config = dict(
    label_smoothing=0.05,
    residual_init='scaled_by_depth',
    lr=0.0044,
    weight_decay=0.09,
)
Rows from block 12 of a small image classifier, named by matrix and row number. Rows with one number belong to one channel. Each number is 128 + 24 x the weight over its row's rms, rounded and kept within 0 to 255. All counts start at 0. Numbers have three digits each.
After each channel's rows are labels from the 100 images, of 14976, where the channel reaches its highest value: "strongest on" is what is common among them. Only what is clearly more common there than usual is listed. The data: microscope photos of single blood and bone marrow cells. In brackets: how many of the 100.
# convs1: 3x3 conv (model.blocks.12.convs.1.weight, 256x256x3x3, each kernel summed), inputs 0-85
# convs2: expand pointwise conv (model.blocks.12.convs.2.weight, 1024x256x1x1, transposed), outputs 0-78

convs1.59:112114113133104139170099124141171143115120108134134115064093098107150155148187121121155089132145147130126093136112141077146140123137087144139161125166135129144150146139128113124107087082105142100098139118133139140091121131114171137154128089132132150135111123
convs2.59:124154122149145149153150181079110105127082164145144123158105118165146116139105113129111121106104110146166144140056106183120168098067145127094113167120155129110135109136113088118144148107151109108101094100139179130117144109133079113122139
strongest on: smear: peripheral blood (100); cell type: segmented neutrophil (67)

convs1.86:164118088112099130118127117095117095130115160120139164123135088111149137156122090103126086159128147154104130144125138143107125115109138128147106111115189099110140157145176127124113136083151152113110124132139082131143181138126113112137157152094130132127143114
convs2.86:152135120130146131135130101111164156113161153114140131131165146134146172138131161159178122168146160150127121135190170137158124171106137136091155110135130137120127158147150185137132095121136128113171199120122128113171136125138119176147141
strongest on: smear: peripheral blood (100); cell type: segmented neutrophil (66)

convs1.175:129103113124126126105115149109125116098128124143145139108126110096127106140116123150130134077143150103109142123155126128119167090095183160112131203180089111141131148083109096142136144152075114125132103129123122133055145120119109163163147114104131130137149112
convs2.175:139149150140119122161128140110114093148126098140121144092105118158136116134164120113105091108131141107128119085229115137137144133146132137063122135126120127144145091119134119116084130126120151181114153150129130131123141131169124110137126
strongest on: cell type: segmented neutrophil (50)

convs1.177:126145128135139156141133080141126145132178136101128121129158098150137127151133142122087151092163138099119141101139115109112145155124139111096156126149070127130131129151127095162124154106130166139184148146120146144146129132111139147080158119144125113137135115
convs2.177:155108127107141130136133097108124138109159128144127144152127123176103114104097134116136151124161119111131122147176144175140162147069141127128115137143109163122157131137143149140142121131146094139145146139130171137130123138112070132154119
strongest on: smear: peripheral blood (100); cell type: segmented neutrophil (76)

convs1.94:115150087122148149177161112159092101141163107118121125126157106140143148110176121120157139105133115123099163148151134138137133085158117149118197118154146046180166138126136145122104180157142110148132096126130149128146075112167126148136122135170106101111132115
convs2.94:130110132140139153092138127116173205101134057122145133099146144135138166162130170169167131166130137115114114133186185117124124123113134118144165129144118139128107172163168151144137121116112118113155163111102142112139145147124136150145139
strongest on: smear: peripheral blood (100); cell type: segmented neutrophil (51)

convs1.37:133195131141130113114101109128176138129138120121110129126130201176135090143109186141122103126099108142132127151114104116155124100138110098121120112138138097139074124139102152117139122103114108095118102089123114136130099162093138086132123125146161143099110099
convs2.37:123124143102138120134103149134089082156138149129132125149127142130133104110108084130080135098115145148149132123091092146106123107043086106096094134136154083109131132134113109128091117124131076119117132132132129143125139118141134099090140
strongest on: smear: peripheral blood (44)

convs1.191:136120131146144079146121127114116117148113120119105120124148170153129160118105143177127147110122130100112074134110096133102102133093118145107101148097089132097113173172104141100148125117115146162117123125140137098104143160099116067083150124134124128113096103
convs2.191:141136129170139122100125100136105079125148093153120115087126145087120113156165121102127131117109155120133115079177110109123121132156153145087134153122117148142137107115142115134083136136142142169123146121139088154152095142097146125140141
strongest on: cell type: lymphocyte (40)

convs1.74:166055127153108065171142140141153136131115109151143150130111121125132165116123114144161167112142161149106146099109113133162138123110151134151127106121161132112108139152081134158080097104131130099128132210146104123092154117126126164079163155137141094116111130
convs2.74:135124122137131128132129073148163179122176095113124125150158131127124151130142149143174103172138145118119119111190177113128121169163141129140142127125127134133131174124167182130106097131133135149163191139128139127165133133127132172127141
strongest on: cell type: lymphocyte (45)

convs1.34:106141099120138192154081129105180118117194139124135177169076100133131101107094124132130086122114141145109129119131129120085144106131138111154139143122166147143127124111121160121133166176131119133180121113125174130116144104158124119143135134103135152113086110
convs2.34:134112131125120138125146125119174181127188073107148130113147134139131172127149156162167148166117134123112115124157190145153127154124145126120173120116132157113110159142145194114116122126118118107163179120115158112154155139123081182137131
strongest on: smear: peripheral blood (100); cell type: segmented neutrophil (68)

convs1.128:157134134130120103120107188147098127149134128115086157162139171141129135112132128133122092135114120110137145106178112184129136107144162090136139152146071156157118110163116142122100151119148101120129160082141162162134104148153135117165146141092155103120084138
convs2.128:126146143101141122136126097094161173127153103126130129106155137139118161133125168148168086170139145141131131075234166120109125167116124129061161126132136125132123159124161159135078125142132123160166186144116104125159114146140112161118122
strongest on: cell type: lymphocyte (49)

convs1.95:124109132140139113143129116166130129167155115140121141149129160154116077165160133109138120113124141148090105132120144172105144149114160130115121140107145116118194137141095110118126159117092117128137127153145124122131125103158106158112167113141176083146181115
convs2.95:107117119107165123119118056111157141117158172110133124076160164090135158151082148159153099154112139134112129128123145097131133143114137116095152124159120129134119158150139150161121090118115111137145127121134103108148126115142138157137133
strongest on: cell type: lymphocyte (40)

convs1.228:121128111161080144154110151108113151172130133150133165107178154082114135171123110123096115118142122129111140179083093099152121171108142128075088137107155143126149087117127122129147173146136140140127106127136081163156121087127126149126139114086123102126098127
convs2.228:104139128128150137147114090158120075128122165124158113104132133093140124126112139127111175112150124144134135120066094098149090120141149113141126115143112145130129113133120117116119084116128131082110070085112079134139147089139134121142142
strongest on: smear: peripheral blood (100); cell type: segmented neutrophil (68)

convs1.145:142150124088150136113086098136140148126149136108120122120125134133089140121096145073157087110071125117135120128116098208104136099106105157104120092095161124098153090128104094168148148154130130155097114126118108116151151130120100191130134155143144137123137135
convs2.145:135118124121109123158121106138119119122147085130122122136108134159124117118163122121130117110145136121120128073208127133135140140124148144082117155118120143124127094124128141109068106110128149185131157127127140106138125113134148128143140
strongest on: cell type: segmented neutrophil (49)

convs1.8:116068147188133129085157133138112152177111149147137176114163137113159167156136080178153157139113092146143107126107097116118102153119105113131096105103123162149129114149146144170142103103116113139128132132136103131085111138127147132154148165110150121127120170
convs2.8:124123128121115122120120120131170196118184139127118130136142121134128166121126154154183144170132156131134130092236198128122112177152118127086169126124125122125128164117161198117093108125132114127164221135128130133172119133121160175115129
strongest on: cell type: lymphocyte (40)

convs1.147:101192112119132126114106117116106141144173132134108110123124093102124147124164158091136141114114114145138111168075116093155101142128094115128128096114118152119161092120094152136139119147178140147165122134127140144141166121135114079128127157108129177143101099
convs2.147:134115126137144130137133130086132131105065145139130118097117124169099123138092168142154171113119144118173109164173129199135127154090159114080128145106151116101141111148143126128173131108151103126138119088115184147148139111142113155126148
strongest on: smear: peripheral blood (100); cell type: segmented neutrophil (65)