{"arch": "resnet_bottleneck", "model": "image classifier", "dataset": "microscope photos of single blood and bone marrow cells", "train_examples": 194171, "image_size": 32, "crop_scale_min": 0.5, "horizontal_flip": false, "targets": ["smear"], "num_classes": 2, "norm": "batchnorm", "hidden_act": "silu", "depths": [4, 7, 4], "kernel_size": 3, "stem": "deep", "avg_pool_shortcut": false, "widths": [256, 512, 1024], "label_smoothing": 0.05, "loss": "cross_entropy", "init": "kaiming_normal", "residual_init": "scaled_by_depth", "optimizer": "soap", "beta2": 0.99, "learning_rate": 0.0044, "beta1": 0.95, "shampoo_beta": 0.99, "eps": 1e-08, "precondition_frequency": 10, "max_precond_dim": 512, "merge_dims": true, "one_sided": false, "adamw_lr_other_params": 0.0026, "max_grad_norm": 1.0, "max_steps": 19500, "batch_size": 128, "epochs": 12.9, "lr_schedule": "linear", "final_lr_fraction": 0.1, "warmup_steps": 970, "weight_decay": 0.09, "adamw_weight_decay_other_params": 0.01}
Rows from block 12 of a small image classifier, named by matrix and row number. Rows with one number belong to one channel. Each number is 128 + 32 x the weight over its row's rms, rounded and kept within 0 to 255. All counts start at 0. Numbers have three digits each.
After each channel's rows are labels from the 100 images, of 14976, where the channel reaches its highest value: "colour at peak" is the nearest of a few named colours to the mean colour under the peak; "top examples" is what is common among them. Only what is clearly more common there than usual is listed. The data: microscope photos of single blood and bone marrow cells.
# convs1: 3x3 conv (model.blocks.12.convs.1.weight, 256x256x3x3, each kernel summed), inputs 86-171
# convs2: expand pointwise conv (model.blocks.12.convs.2.weight, 1024x256x1x1, transposed), outputs 79-157

convs1.237:096127182098142153134123128137221164204136146135080029181046104154116086132090138114095087110125102090017168164161090110118096161086184084090126119139120117121110087146095079136159131119164139120141152091111152118089109157122169115146168116099093145139089102
convs2.237:135144107118148131146179110126107133154114123135119085211134086137124111109113135138162138118141155171116167122110216123134138159170124138140106132143165119147147143098090170128106114058161095143147138149120126112082126166110141164169132
colour at peak: pink
top examples: smear: peripheral blood; cell type: segmented neutrophil

convs1.153:147087133137178160104142174162169065164135162104116102103110128123143119079177113140101150060099099163151067084173129105106132125209121101089202203165137131135080124121129062135116113082124083092124109070121168143135078118167163201125153135157140143195175182
convs2.153:127115131116151135127139177107140135151171161111149179110137134146116158145135177166142111133110151214169114124112125174134170127145114129125125197166111121224198177165085115170127169164179120128201200195114123152176141112129142177180128
colour at peak: white
top examples: smear: peripheral blood; cell type: segmented neutrophil

convs1.199:124153159134200161127135125126112149181141148136178103153135050055149102095127139237163129078203142141119147051076120151159100131132157142142083097189143185134110123166114114147107125132155124150091067107158136106076078132144145133088143143153131100100141086
convs2.199:138138137142147126123101182123112127114177171155128179153125113138119148137123113175181097112115096124170115175146084157107164141115141135090137182176138137124167174163180108141131126103152158122164165164127148139126145137137113199166153
colour at peak: pink
top examples: smear: peripheral blood; cell type: segmented neutrophil

convs1.182:138147161118137158126155118116100152135137106154080093185163118172134089132127113116112105118115181090156136124163113135143145087145156158160131108146072096078135121136122112124153112174156128116129142112111103135139114051131081117134106093093118135127116084
convs2.182:113104151147198140108146156100105062088150044123110119078112103105118138148158143137145144074101125136125156106102139125102179120121086098109089145153098128107079145185052191142127129123202123114108104086128111114122142111137084115185133
colour at peak: white
top examples: smear: peripheral blood; cell type: segmented neutrophil; cell type: lymphocyte

convs1.173:106099111148086132177113195140096134113104157181113184106098132156135119157132115155090093149100135126170150123117080213087135081157110101126129091130131164100132123124069133109217151108169193108142133149150105124165186156103128096127150075195162141136144177
convs2.173:114076139130167127119108138133099113074123087111096111000141134047144127128137133132126114128133116092129132146151096134114157098093080137124104131120104108107086104144111108153145129132140117065112107094107098134143152103123158091177089
colour at peak: pink
top examples: smear: peripheral blood; cell type: segmented neutrophil

convs1.32:148117091148143171145112074154106092127142143123114099112110098079096120162075164069112074136166117160131142175105153112113093122151136156159160114125114107124120122102119062129127077082093080176121107065118140131150187118202096148135113109121137081144143109
convs2.32:140117100136151108134135115114165113153092170120125094245109090137086135120104102150109134083106129091066101131142112086127158147111142104086103135094126099105071097076167084156127119053186072130087078058116136090065134142117069146199151
colour at peak: white
top examples: smear: peripheral blood; cell type: segmented neutrophil

convs1.106:128127128101153107073102108128129140142145173123162121094087160130154082146151141146096168052136137204148076130062132093108151129132130127078168110106158124100151149114167121083140182124110121146115154140063180130118098184136177135114126137102123168106095183
convs2.106:111117124094163118122120125152177138019101255142170093161146164128154094148151130091067137137191101095078166125158092076164129117129139137088097112077121107123055089087163066149115141091133134127077067037128084120131176145128138102114140
colour at peak: pink
top examples: smear: peripheral blood; cell type: segmented neutrophil

convs1.248:080155096089130142085093103084058105139172132105130184139133153201091169152152127130133138155109135127165149089074121122124134212159163063121143157103129115076094152114147132091091139133122150123102141156091072084144122125134140067126161097124160131057078141
convs2.248:131129126135173130112140181135075164181141063151139111129175123058132078127127110145121149128120145115097153137151255096142173159143140120127121149117122153142111138105092167134180134109201153157111109070111147124133144159161145105215145
colour at peak: white
top examples: smear: peripheral blood; cell type: segmented neutrophil

convs1.37:153188178098161112181178152126146140139093205135080180140144148087115153169160099126098154103167144190138126098204153179103130083125120103120119083074134128112128042098084154094090117134064121160114121126111090157164125153059140086132140087161159109141163083
convs2.37:131132100094142125102125101133153113136105130097138073171138081139169121104113158133091128069180106206083125116106164082167166114116178148133120112113153098186094115109101083151148116011151122127080089105099097055094142124141123172167092
colour at peak: white
top examples: smear: peripheral blood

convs1.236:154103168148139171092132101156079093158123102125083121130152072126135078097129105167155154141071164192127145199108076201179131154100153186129138094182126154183126150130120129144121110149116083148126112127114137137085134089121108118098110161162100115147141231
convs2.236:141124125102151107098116123131099107126100062079188100125140164053090133136145141130116176148129140095085134118141151092156134129103141132111138120123147094071115091111121061161141110066136110094116131103120090142205159143135196125115151
colour at peak: pink
top examples: smear: peripheral blood; cell type: segmented neutrophil

convs1.102:119181157159135083156081161142140155129101182185124151147220125128096127153103139111133135140170153124107120069092109108119108134093109123129147129175107201129120128164062144125161138154118148104105104147160121154082076102119131138123103157193089076112164111
convs2.102:130115138091184119124099117167106143011112065102143104098161158059111076128105128082081131136140094058107132125167173102129153128085145129123145109074120113020076123123093116152148095092150158127101081077111134130016157114151139072133116
colour at peak: purple
top examples: smear: peripheral blood; cell type: segmented neutrophil

convs1.58:133128169156100090085068170134221064125118169141163187108171157098156151191112170151128114136109073096112156101156153160134119093136092113112119162141144134125102119106131130132114072119157127120116105104103107136145109166141141151167150135141094144064107128
convs2.58:109132143102108139095120091122174114030080148100161075171156159113103124119140134085073151137113104053069142126121149072134102149144115131098096076061135142064069076072126119114144121107094138130063069081115120136057134143123148091104133
colour at peak: pink
top examples: smear: peripheral blood; cell type: segmented neutrophil

convs1.6:078109104064100157149117146134192092091092136133176129127142124132176182067122147114098130098125165090097125100181120098104158091145121157150159141095094111171148127156096090124180129157169167134114133156129107133105142131090117092132083110046131119098153122
convs2.6:165135115102111135131140089129103120046085093098092074113147135084134150107124123092081147079132154091063107149138146074157097143146092106073137084052132120076073094092131078102146086129101110136082066062130098127007104138117113094113123
colour at peak: pink
top examples: smear: peripheral blood; cell type: segmented neutrophil

convs1.144:110108106113115172163157143105094111095144175141154106123132058131108093120097130098093134121129103148119120248242116125155106098150159147136164088146117181096108068157141117098155093094170130116168117110184134163139232128186105133131172115165151147147131164
convs2.144:124126134114081122119117050123121114141061087109130072118125134108128133124139126060076135125132131104086129121132108083132060128135128127119129054082124123099087065081149127076125126142048124118076089092130128127133097128128127069043121
colour at peak: purple
top examples: smear: peripheral blood; cell type: segmented neutrophil

convs1.68:124127176043135139119104135154047089106107100176117125112128114128087075105131119144142120117142131122093124089115150106113133142137159203132181156097141103146104111156088090138091153134066133116112171075123120121114128110193112134182125126135121138108092115
convs2.68:139133119120134150096136112128073175145110042122125105159135131076118117130134134100090152130136157094094134102114214089155104135165127132090158111116120152148088104086219052113137119076121123127091095087127135126183121148113142091124132
colour at peak: white
top examples: smear: peripheral blood; cell type: segmented neutrophil

convs1.87:160150207171124147143138142171188095204188098165100088196091149200162085087142093132135157124107132107153094131120144159114124120161124137160153124113108167139089098094077058129129167147109096128145141119124146086126136170133117093148131124093106121139151131
convs2.87:137139129119199132123161128140087127030089075115113092161114164055134119089153144117093142120151127062067158096128140073143143125137121137085108106077124094048060086084188122160093147131136109140105071073131090179020208148123125119145087
colour at peak: pink
top examples: smear: peripheral blood; cell type: segmented neutrophil

convs1.250:111131117142102109175106189143172138134110139120106184149102167190099121198109119108157132152110135083153116089133150144126146130097122133101150115149134179145143109096086166097171161149241101142139135154122145101175107135132186158127135129139157109143098152
convs2.250:119117130118166127134117106143042093154114049125091082000140139062166122113116112120112149112133105091103151140141102100120148129123086134134121098065110125066073121093114113129123100190148089080103084099099091153117146156130130105160090
colour at peak: purple
top examples: smear: peripheral blood; cell type: segmented neutrophil

convs1.123:051151149090081086123125104098193141105125118095181109172116147073134095130120163127153136093126115097138144065131150186139170177107155144187114135099125160090165138110146122129111162130109171128127108094146111075138108116077138153143105152139177144116135071
convs2.123:104119136142176145144157146127132124133119091148135110170140132073177127146117136100125112130082122099138129127103240129149143097114082156180098110099110071109111139165088165147108156087153151147126113136119101129129167129164166110163104
colour at peak: white
top examples: smear: peripheral blood; cell type: segmented neutrophil

convs1.229:094112101131123160085138131060147075108122120125140109101139098077155149169123182038111130140111150062119176081121163120107168141197121104183121113133126113101130144085196135140094136119186113157091139123092062112119173221159077170120063135082129148184164131
convs2.229:139109160164191136135121167134112122154176150139110172127156136085121116149132130160167104159115129100165104196169106181147182090090130143122122183161113104144184187164145133182144129102169147117203178164133120130119216093139166165165112
colour at peak: pink
top examples: smear: peripheral blood; cell type: segmented neutrophil

convs1.223:156125148141144071133129068084168166114110151121098142148124189115147169131134138180115099100142114132200142078119147127086084103081108094140165163071146102115180143156132168132171122145183168159106119149130145099123106189124156139155116101089127182067136119
convs2.223:078103182186192181112107151136123112123140118163166154143135118093116101179138141171169065145093139144144112187135194163139182073109110148109099152158121113150136152130113147180163187098173128108171169145109156115089190068148146151177133
colour at peak: pink
top examples: smear: peripheral blood; cell type: segmented neutrophil

convs1.150:149115150154155096118116149117173091147144167163192120120146129096138168119125160137163106125105062197095107143143082132168124137160104124113151164115086123182132126151108111175074114144078126121082111114179135112080089177075095148155122107062193088095164070
convs2.150:127111140139197144141111171138157117112172138151124171128133138103139142139126154170170119137116090139174119154113118183156190100087143158123131168166119124140179188165112105207143146101180138120199175185112128143189199108149154140169114
colour at peak: pink
top examples: smear: peripheral blood; cell type: segmented neutrophil

convs1.3:074076100102115103119072114118126128062098132137158132116081181127134100111174149157163105139137113164147109138167098145116172167120112083067156153163130136156135152092054133129139120115173166131083102103156100123118162157106181147152107080129178110063110133
convs2.3:118124154156157147150094185138099135126181118142132186022118110108124118134140121161136103116116082092177137171145123176131150122075100149111127153145107123063165187187109106147151141103171151119167153154100139151093149104117158085140136
colour at peak: pink
top examples: smear: peripheral blood; cell type: segmented neutrophil

convs1.196:164124091203113130146142080141080176130142129087205119115084130142143119152114112156088122137153169108130121097170083063108123083074086139159138149113096109105164138193106212121190133097145141143142115126118104139117103125113070091090107131201119124119125166
convs2.196:142084107107147114098168179080033090165174073115097160034081129139106126102097132160162103138134154115152126101104098153138144095104102104135107183139082107136148165165093140134128107123172092099161156171137099083136128089112112177149091
colour at peak: white
top examples: smear: peripheral blood; cell type: segmented neutrophil

convs1.25:163123115117105147141157135175189139167129144160194141141153140146063075121212119238097113081147181112144115149150130105115108143112130170139092140162165133215090071132174107129095123190044131120111161146067184123141101168102141189165144111115067117138111178
convs2.25:125104142164199139132100189129152118129189158159120186120126130132131142119131133186185116150109094139168127153116101173133186121082128153128110176171111137150165182165121106189145144092196126120175164157109114131121166109140153152197121
colour at peak: pink
top examples: smear: peripheral blood; cell type: segmented neutrophil

convs1.122:177166100134178111141135129118135184095082094144182128105063155163148136103049126153139098073110113207126138121173133068110164138105084193140116178148161121153110147115166118122178120151164152126207098151154146089134104139133144104127141083120098092061197096
convs2.122:121128136160136137131100176117090145076192164157116177081130137126110134141142136187151121157104085096182134183159106188133134118128105163137141180166119154137206176166125089165142102118141137127185201162129157184108149097144177127126108
colour at peak: pink
top examples: smear: peripheral blood; cell type: segmented neutrophil

convs1.133:120126163164081094122088112188142118169134150140121138137142182138100074153135148247095110156146209151090103080082144167128095130105135080141116170099151158186127111119162072107104087197081105114048134144111143148115136073121124132127129150179134120119161106
convs2.133:122127121159162121152117171139103125160140125164068142124104109089167088087067113144145144136174116142134171156164084136129172136114146149078120119130142128115131146110112130160127135117187122112138116112124133069075114128164115161244133
colour at peak: white
top examples: smear: peripheral blood; cell type: segmented neutrophil

convs1.194:118160167160140108124200170141075065144104161101132134138113095143126199115122144085204120130071159063148174104104158149111180087110136125155125121089130155073140132148095094142054122136112082127114146110144143142156084170212122102148127146086108142133107151
convs2.194:166138134132206134146130127089143100255142066128113159089116123135093131158086162180112144103107162163107104144101172111154190144143139133140131178118116148179093125111103155171123163112186108092137101085130138147203155120118110190220157
colour at peak: white
top examples: smear: peripheral blood; cell type: segmented neutrophil

convs1.29:106073142152163125109076103139110123137119106106167111161104121137184128134119165125157148141086109105121116169104094108114173129045134121103130108180191106164178176140117069215178101117114153087117092099124139091081134118081138097127084099137104077128111150
convs2.29:137161108141181142131129114113041104246092000136125067133095103090113132129160100097123115125122189153090127116101180100123167097168071106121133094097124106112058102095155131154103106104164088114100072104134099133199142118104128168186130
colour at peak: pink
top examples: smear: peripheral blood

convs1.177:099080169152153140149156127126062128115116204135133133136105083101147117104137116151171128126117169169194159154104107078145120195082097121092120072169138175100120131113121132162173106113144078143155134147132131118084115160092125188159113153093116141132122158
convs2.177:147163142162179111139160153071078161133147036113105135198109128030063158165141123129123142105109143034136116161117240129138153140170103120070172121114138105074129139179191121156098136050147141149123120124152140162115204119125136112142149
colour at peak: pink; white
top examples: smear: peripheral blood; cell type: segmented neutrophil

convs1.121:160141107127142124096109167084206112144155142112086107103111134146161144109174142123137141096165158145085168111118141142113143198068083170128106076066110158074155142119129143146197147149130166132111164099040116135142091098137107123104167138120153118156156084
convs2.121:170120134110123117149123089111185096074088143090154089097146147141081141120111147077085126084074119102088111134100124076156103146102126143061099110082101105029080082088146119116148142091095149124076066066116135140033151096141137079106134
colour at peak: white
top examples: smear: peripheral blood; cell type: segmented neutrophil

convs1.180:123137138111151154156142029122135126154145085134161122122089108118156152132060138083177130183137106133137101148139098133140156115134135085132073111123138094125124088098135190148132173112099127122130107198146134146131099116202150111105075126176168103147051130
convs2.180:139120135140130125126127158131139073142159199143145178098127127139123138118124127164209127141120123176189116132108039181120144122125105131049128144187126127183201195146113151126121133123133092091194182203126125124200142123129125196142120
colour at peak: white
top examples: smear: peripheral blood; cell type: segmented neutrophil; cell type: lymphocyte

convs1.164:118170076128129137160127134111149091092151147116102136184097086095101100124094138089164105129185118120081094126223103170088059100171157125073168198118120130103113107120097156104127149112114119170074094104128147207129093125127075114098168081152101195132088158
convs2.164:114120149122141137130096165156100125091139132130108119100118120111109110127119133142150131101081095100171127135121149156119170140138133141141123140134117116158144133180099097133133143000182154146167139163113145123105160110136129138203132
colour at peak: white
top examples: smear: peripheral blood; cell type: segmented neutrophil

convs1.96:202143110097114171122162164173168079102130140154151133171115139135105143134096133088142088120123075127075094156146110109089145137090132168145150148196132212119115130177091064180104125151126162122136101060131084138089110133092187130147080115166123144180133166
convs2.96:126107141103134139101100099145098129078092073104131073095146143053149130121153116102066149136112117096058143126167100071154108122114094129095125092094115103060065071055174137131128106167116098093071077065119112146097147126125161151120107
colour at peak: purple
top examples: smear: peripheral blood; cell type: segmented neutrophil

convs1.220:160104141188151130149102113129141092120136126138111092193095154094056085139127154178094118104170174169147125136148153095083093139130150103109109206108122138074149110114045127101143118110137175144104148134148106109128114112142144102144109090050155176113098121
convs2.220:132153114141060136135128104107145104086129120125152102187113136136108148132125139120121143159138109186094113129101189105125102154153156121127147112111129114182111130080111094078121136053114114123119100140144094128115071148115122151131138
colour at peak: white
top examples: smear: peripheral blood; cell type: segmented neutrophil

convs1.131:133098119141166198146111107188123095111112100115078134141162063102128138149043125091127129139142119089106120181129138119188151105129124102142181113149167052111126140148131093122061116162164144120164130153096097149163107103097122091113095125145119174111132173
convs2.131:136153102126095137132122111125099108064111123122116092112103125201114119118151102116099110124134151183128144112133067132121134118135093113121127130095126141173138125121157160112111084124140058117155140173138110142114097128104112146133157
colour at peak: pink
top examples: smear: peripheral blood

convs1.212:132086133105148094114126105108169190167079125135160114063138160108140123068065045174140132110106093173124129152163166090139121105114120125089122178152106104127091097109101112115118105183138141104143123120165070114127098116177160155127180147105136128116138128
convs2.212:137099150154142151125115186136111134116176171151121174064141132120127135141140130170171118140098092147196110159128104197140151110113136140130114169172126118102179169179130125177159131099164121129186172162110111151087124121136158152152125
colour at peak: pink
top examples: smear: peripheral blood; cell type: segmented neutrophil

convs1.210:106097155154130092124123144106125110164111110086063094100169209142078123136109144137131106096100175138105140069152125114144162169138122193175103139157095121106104138132135138120147112075066121143145151090154071121095060134176205130130170133156095151148156134
convs2.210:081116111152206129130165099136106111148108009131134090103136120045142112112127139110101145113153142099086178121131181102125145135114147119127115113114125074137076121090038188137149110121146113094089095101103123132124158166135108101131111
colour at peak: purple
top examples: smear: peripheral blood; cell type: segmented neutrophil

convs1.104:150106167138160136131122109160048181158112118105183118071098052153112111076074131119148107111103115117079142145134095135112129116100158125186136134133174107162116146134164088153128139152171133104138140135157128125082116085155129115107052140175165143143119170
convs2.104:130166100125142109122166112094163146213120081142139085168118132158128112109151093146131122095136206189099119130116165099137157142183099100093145105127139142169097130126176143124127104060133093149108089088150120115097109171125122137134137
colour at peak: pink; white
top examples: smear: peripheral blood; cell type: segmented neutrophil

convs1.10:132140137066120100116101169151246094122094109124147159103148162110140193154077142136102177112165111115128089091158114142099170123116088082105120165128127154133120130169085146089094076155111187145127079111112098151146113150151174142107207163119116099115130122
convs2.10:123126156130089139095124122132063137159141016102148143111106139045135106130126138125118115128103114097120142124113243126137084125120123135156136125135115110064114119134081135092129159061108128133126127091105130116142130112146137126091104
colour at peak: white
top examples: smear: peripheral blood; cell type: segmented neutrophil

convs1.255:115120151132195106109133098127139079111177173132148138063116089151131080127091147139088134150096119075137137150116153074149182107139115143133089118132106098113173107099181100121159136130130138057124087087078158166148169094157108080160116202154166142097104132
convs2.255:126130144157146130072121107098138105181099217151122084081071132150087116133109138118078115154129148119070136148133084074113133114134127135095111101097113161083076103059078110152126144124110121113102069081129109131175135106124108073122113
colour at peak: white
top examples: smear: peripheral blood; cell type: segmented neutrophil

convs1.147:107153123156112133137137026122082124137132145143189167086108098132110091073078133124151160172134129124115148114115136131092127120134129099117086123099181095101136091083076094125208092104157105131153083123094164110064177110151169193124111090124169117150120189
convs2.147:139150082153139107123112136153142165011149083141137154162115088033083147158142094137133132126127151041133144129151208131159137138116103135069137147118097100142137138138134162133128132071122147180144122134158099122017181124141131141133119
colour at peak: pink; white
top examples: smear: peripheral blood; cell type: segmented neutrophil

convs1.146:125085128020125149105147114147093111099132161157173065129112183129105111136130113147159122134132086157137113096101108160104079108164136139089123108106113091158106141127102143163126105057140090134134164089144139139107095142066131140115191114145032084173161109
convs2.146:134120158143170151151103195140129124119195152148130181155147149143133131140136136186182109134111065121173120159114111170146178124107125152124119181156124108145176187192145078182145140093195119127178159158119127139140157109139158147181128
colour at peak: pink
top examples: smear: peripheral blood; cell type: segmented neutrophil

convs1.66:162100090130138138127123118181119116120151116194134122128089154126171174109163098108135137127108184151153125212191077161134117112105168102120177162130143177106165105102099100113068137107122168089147134148160081181129165111116090133085116124112146072149073182
convs2.66:121128131120090127120122049128119119159055096110128064125124140121128130123137124059068137135133128121076129118128106080129073128135132126120136052081126122117086055074147126092125129129052120119076080086127135131135097130127134082054123
colour at peak: pink
top examples: smear: peripheral blood; cell type: segmented neutrophil

convs1.171:147203148098111065147140134086175111118121142182072099186154179136144132107107133104150145094140096134137117081177155080107098162119145137132087065162166120096089165149207107131143117143097123119153183159160137099091117124114136116122126165077085164082078117
convs2.171:110124124137138127168164111135132108139078184137100121047167096127103094108085109077088133121129138096091153140141094078125122145084096153133079104090115134038088075092097189128121149138111157110104092085128157097127155151152165092101142
colour at peak: white
top examples: smear: peripheral blood; cell type: segmented neutrophil

convs1.14:150113118131167161137132166133096091184095206162127137109136169160169127165132060112102149113080084123137153140097084108118138110167145157101102098167204130119109152080085192140126147105124091168124080065132139150125178169134154151186190154181094124115117124
convs2.14:154124104137084130074111098125185118059092221114142063096121131107156149136110112078120146153151102078092127105158102101137061114107127105089134081091125116114088098111132084080114114098089097118088094108167081129055112142128115116078115
colour at peak: pink
top examples: smear: peripheral blood; cell type: segmented neutrophil

convs1.190:093139133133114102132134093106123166178171123159132116214172078094146123142082115166127128115187155115128120185168130151111079089141158061084153084153152117155149125162128075127145147168154150106095130128164135120114092104118130079098149128140189101111101140
convs2.190:134149119117195145133104160111146105167148033118125140154123126074109148136138124153158117135118105094120104119116089135102201135141095116105116152151138084176118148131159126179105138086193136129128127133126136110072179140093115195195147
colour at peak: white
top examples: smear: peripheral blood; cell type: segmented neutrophil

convs1.67:102115185103117142122100127137149078184098109101076155097135113142114103059125101095098119153111143145188074149088121157150163093131139081119135122082121129149172135144100159181121131156093149119130101113141114139109093150126107136163110148094093115089121136
convs2.67:107137130136143125144167176134117131255159138135124157180135151110128111124120128145154122133128121129145150132140117152133145152163146143179126174123127134110172159172118134142132128062177143131194163172133127125255159153141159107164140
colour at peak: white
top examples: smear: peripheral blood; cell type: segmented neutrophil

convs1.134:144125167060112136103127149107127073090112146167098161068121124079112124129162107137102113153108087133139177185126117071112180145138106128117144162088110162100075129102127109070175164102138083112174110100138165138160165093149103158138162117091104139115115134
convs2.134:119102153171164142150112159154100124111172130156110163175144155101132117127130152149154138117111077109181100140086161179144163137089124125123111156151103099131173159212145094162136149095151079134182179197141107140059195119151166125143098
colour at peak: pink
top examples: smear: peripheral blood; cell type: segmented neutrophil

convs1.244:160150159098100158112139187111133121164109151093052106130118145106134152132052129064098125199138083120076127127138098112151141132108117138133110198205114088112122116110114064121099116118127074125115127069142149098114168123170129191134135140065137161234099074
convs2.244:131117134145193136132108187136155115089181147161130189083138123133149123132125117174184116164128108143184131121122082181139185131092119160124118186172119131137172181167103149179136117114192106112192182180122107118111179133134155136199117
colour at peak: pink
top examples: smear: peripheral blood; cell type: segmented neutrophil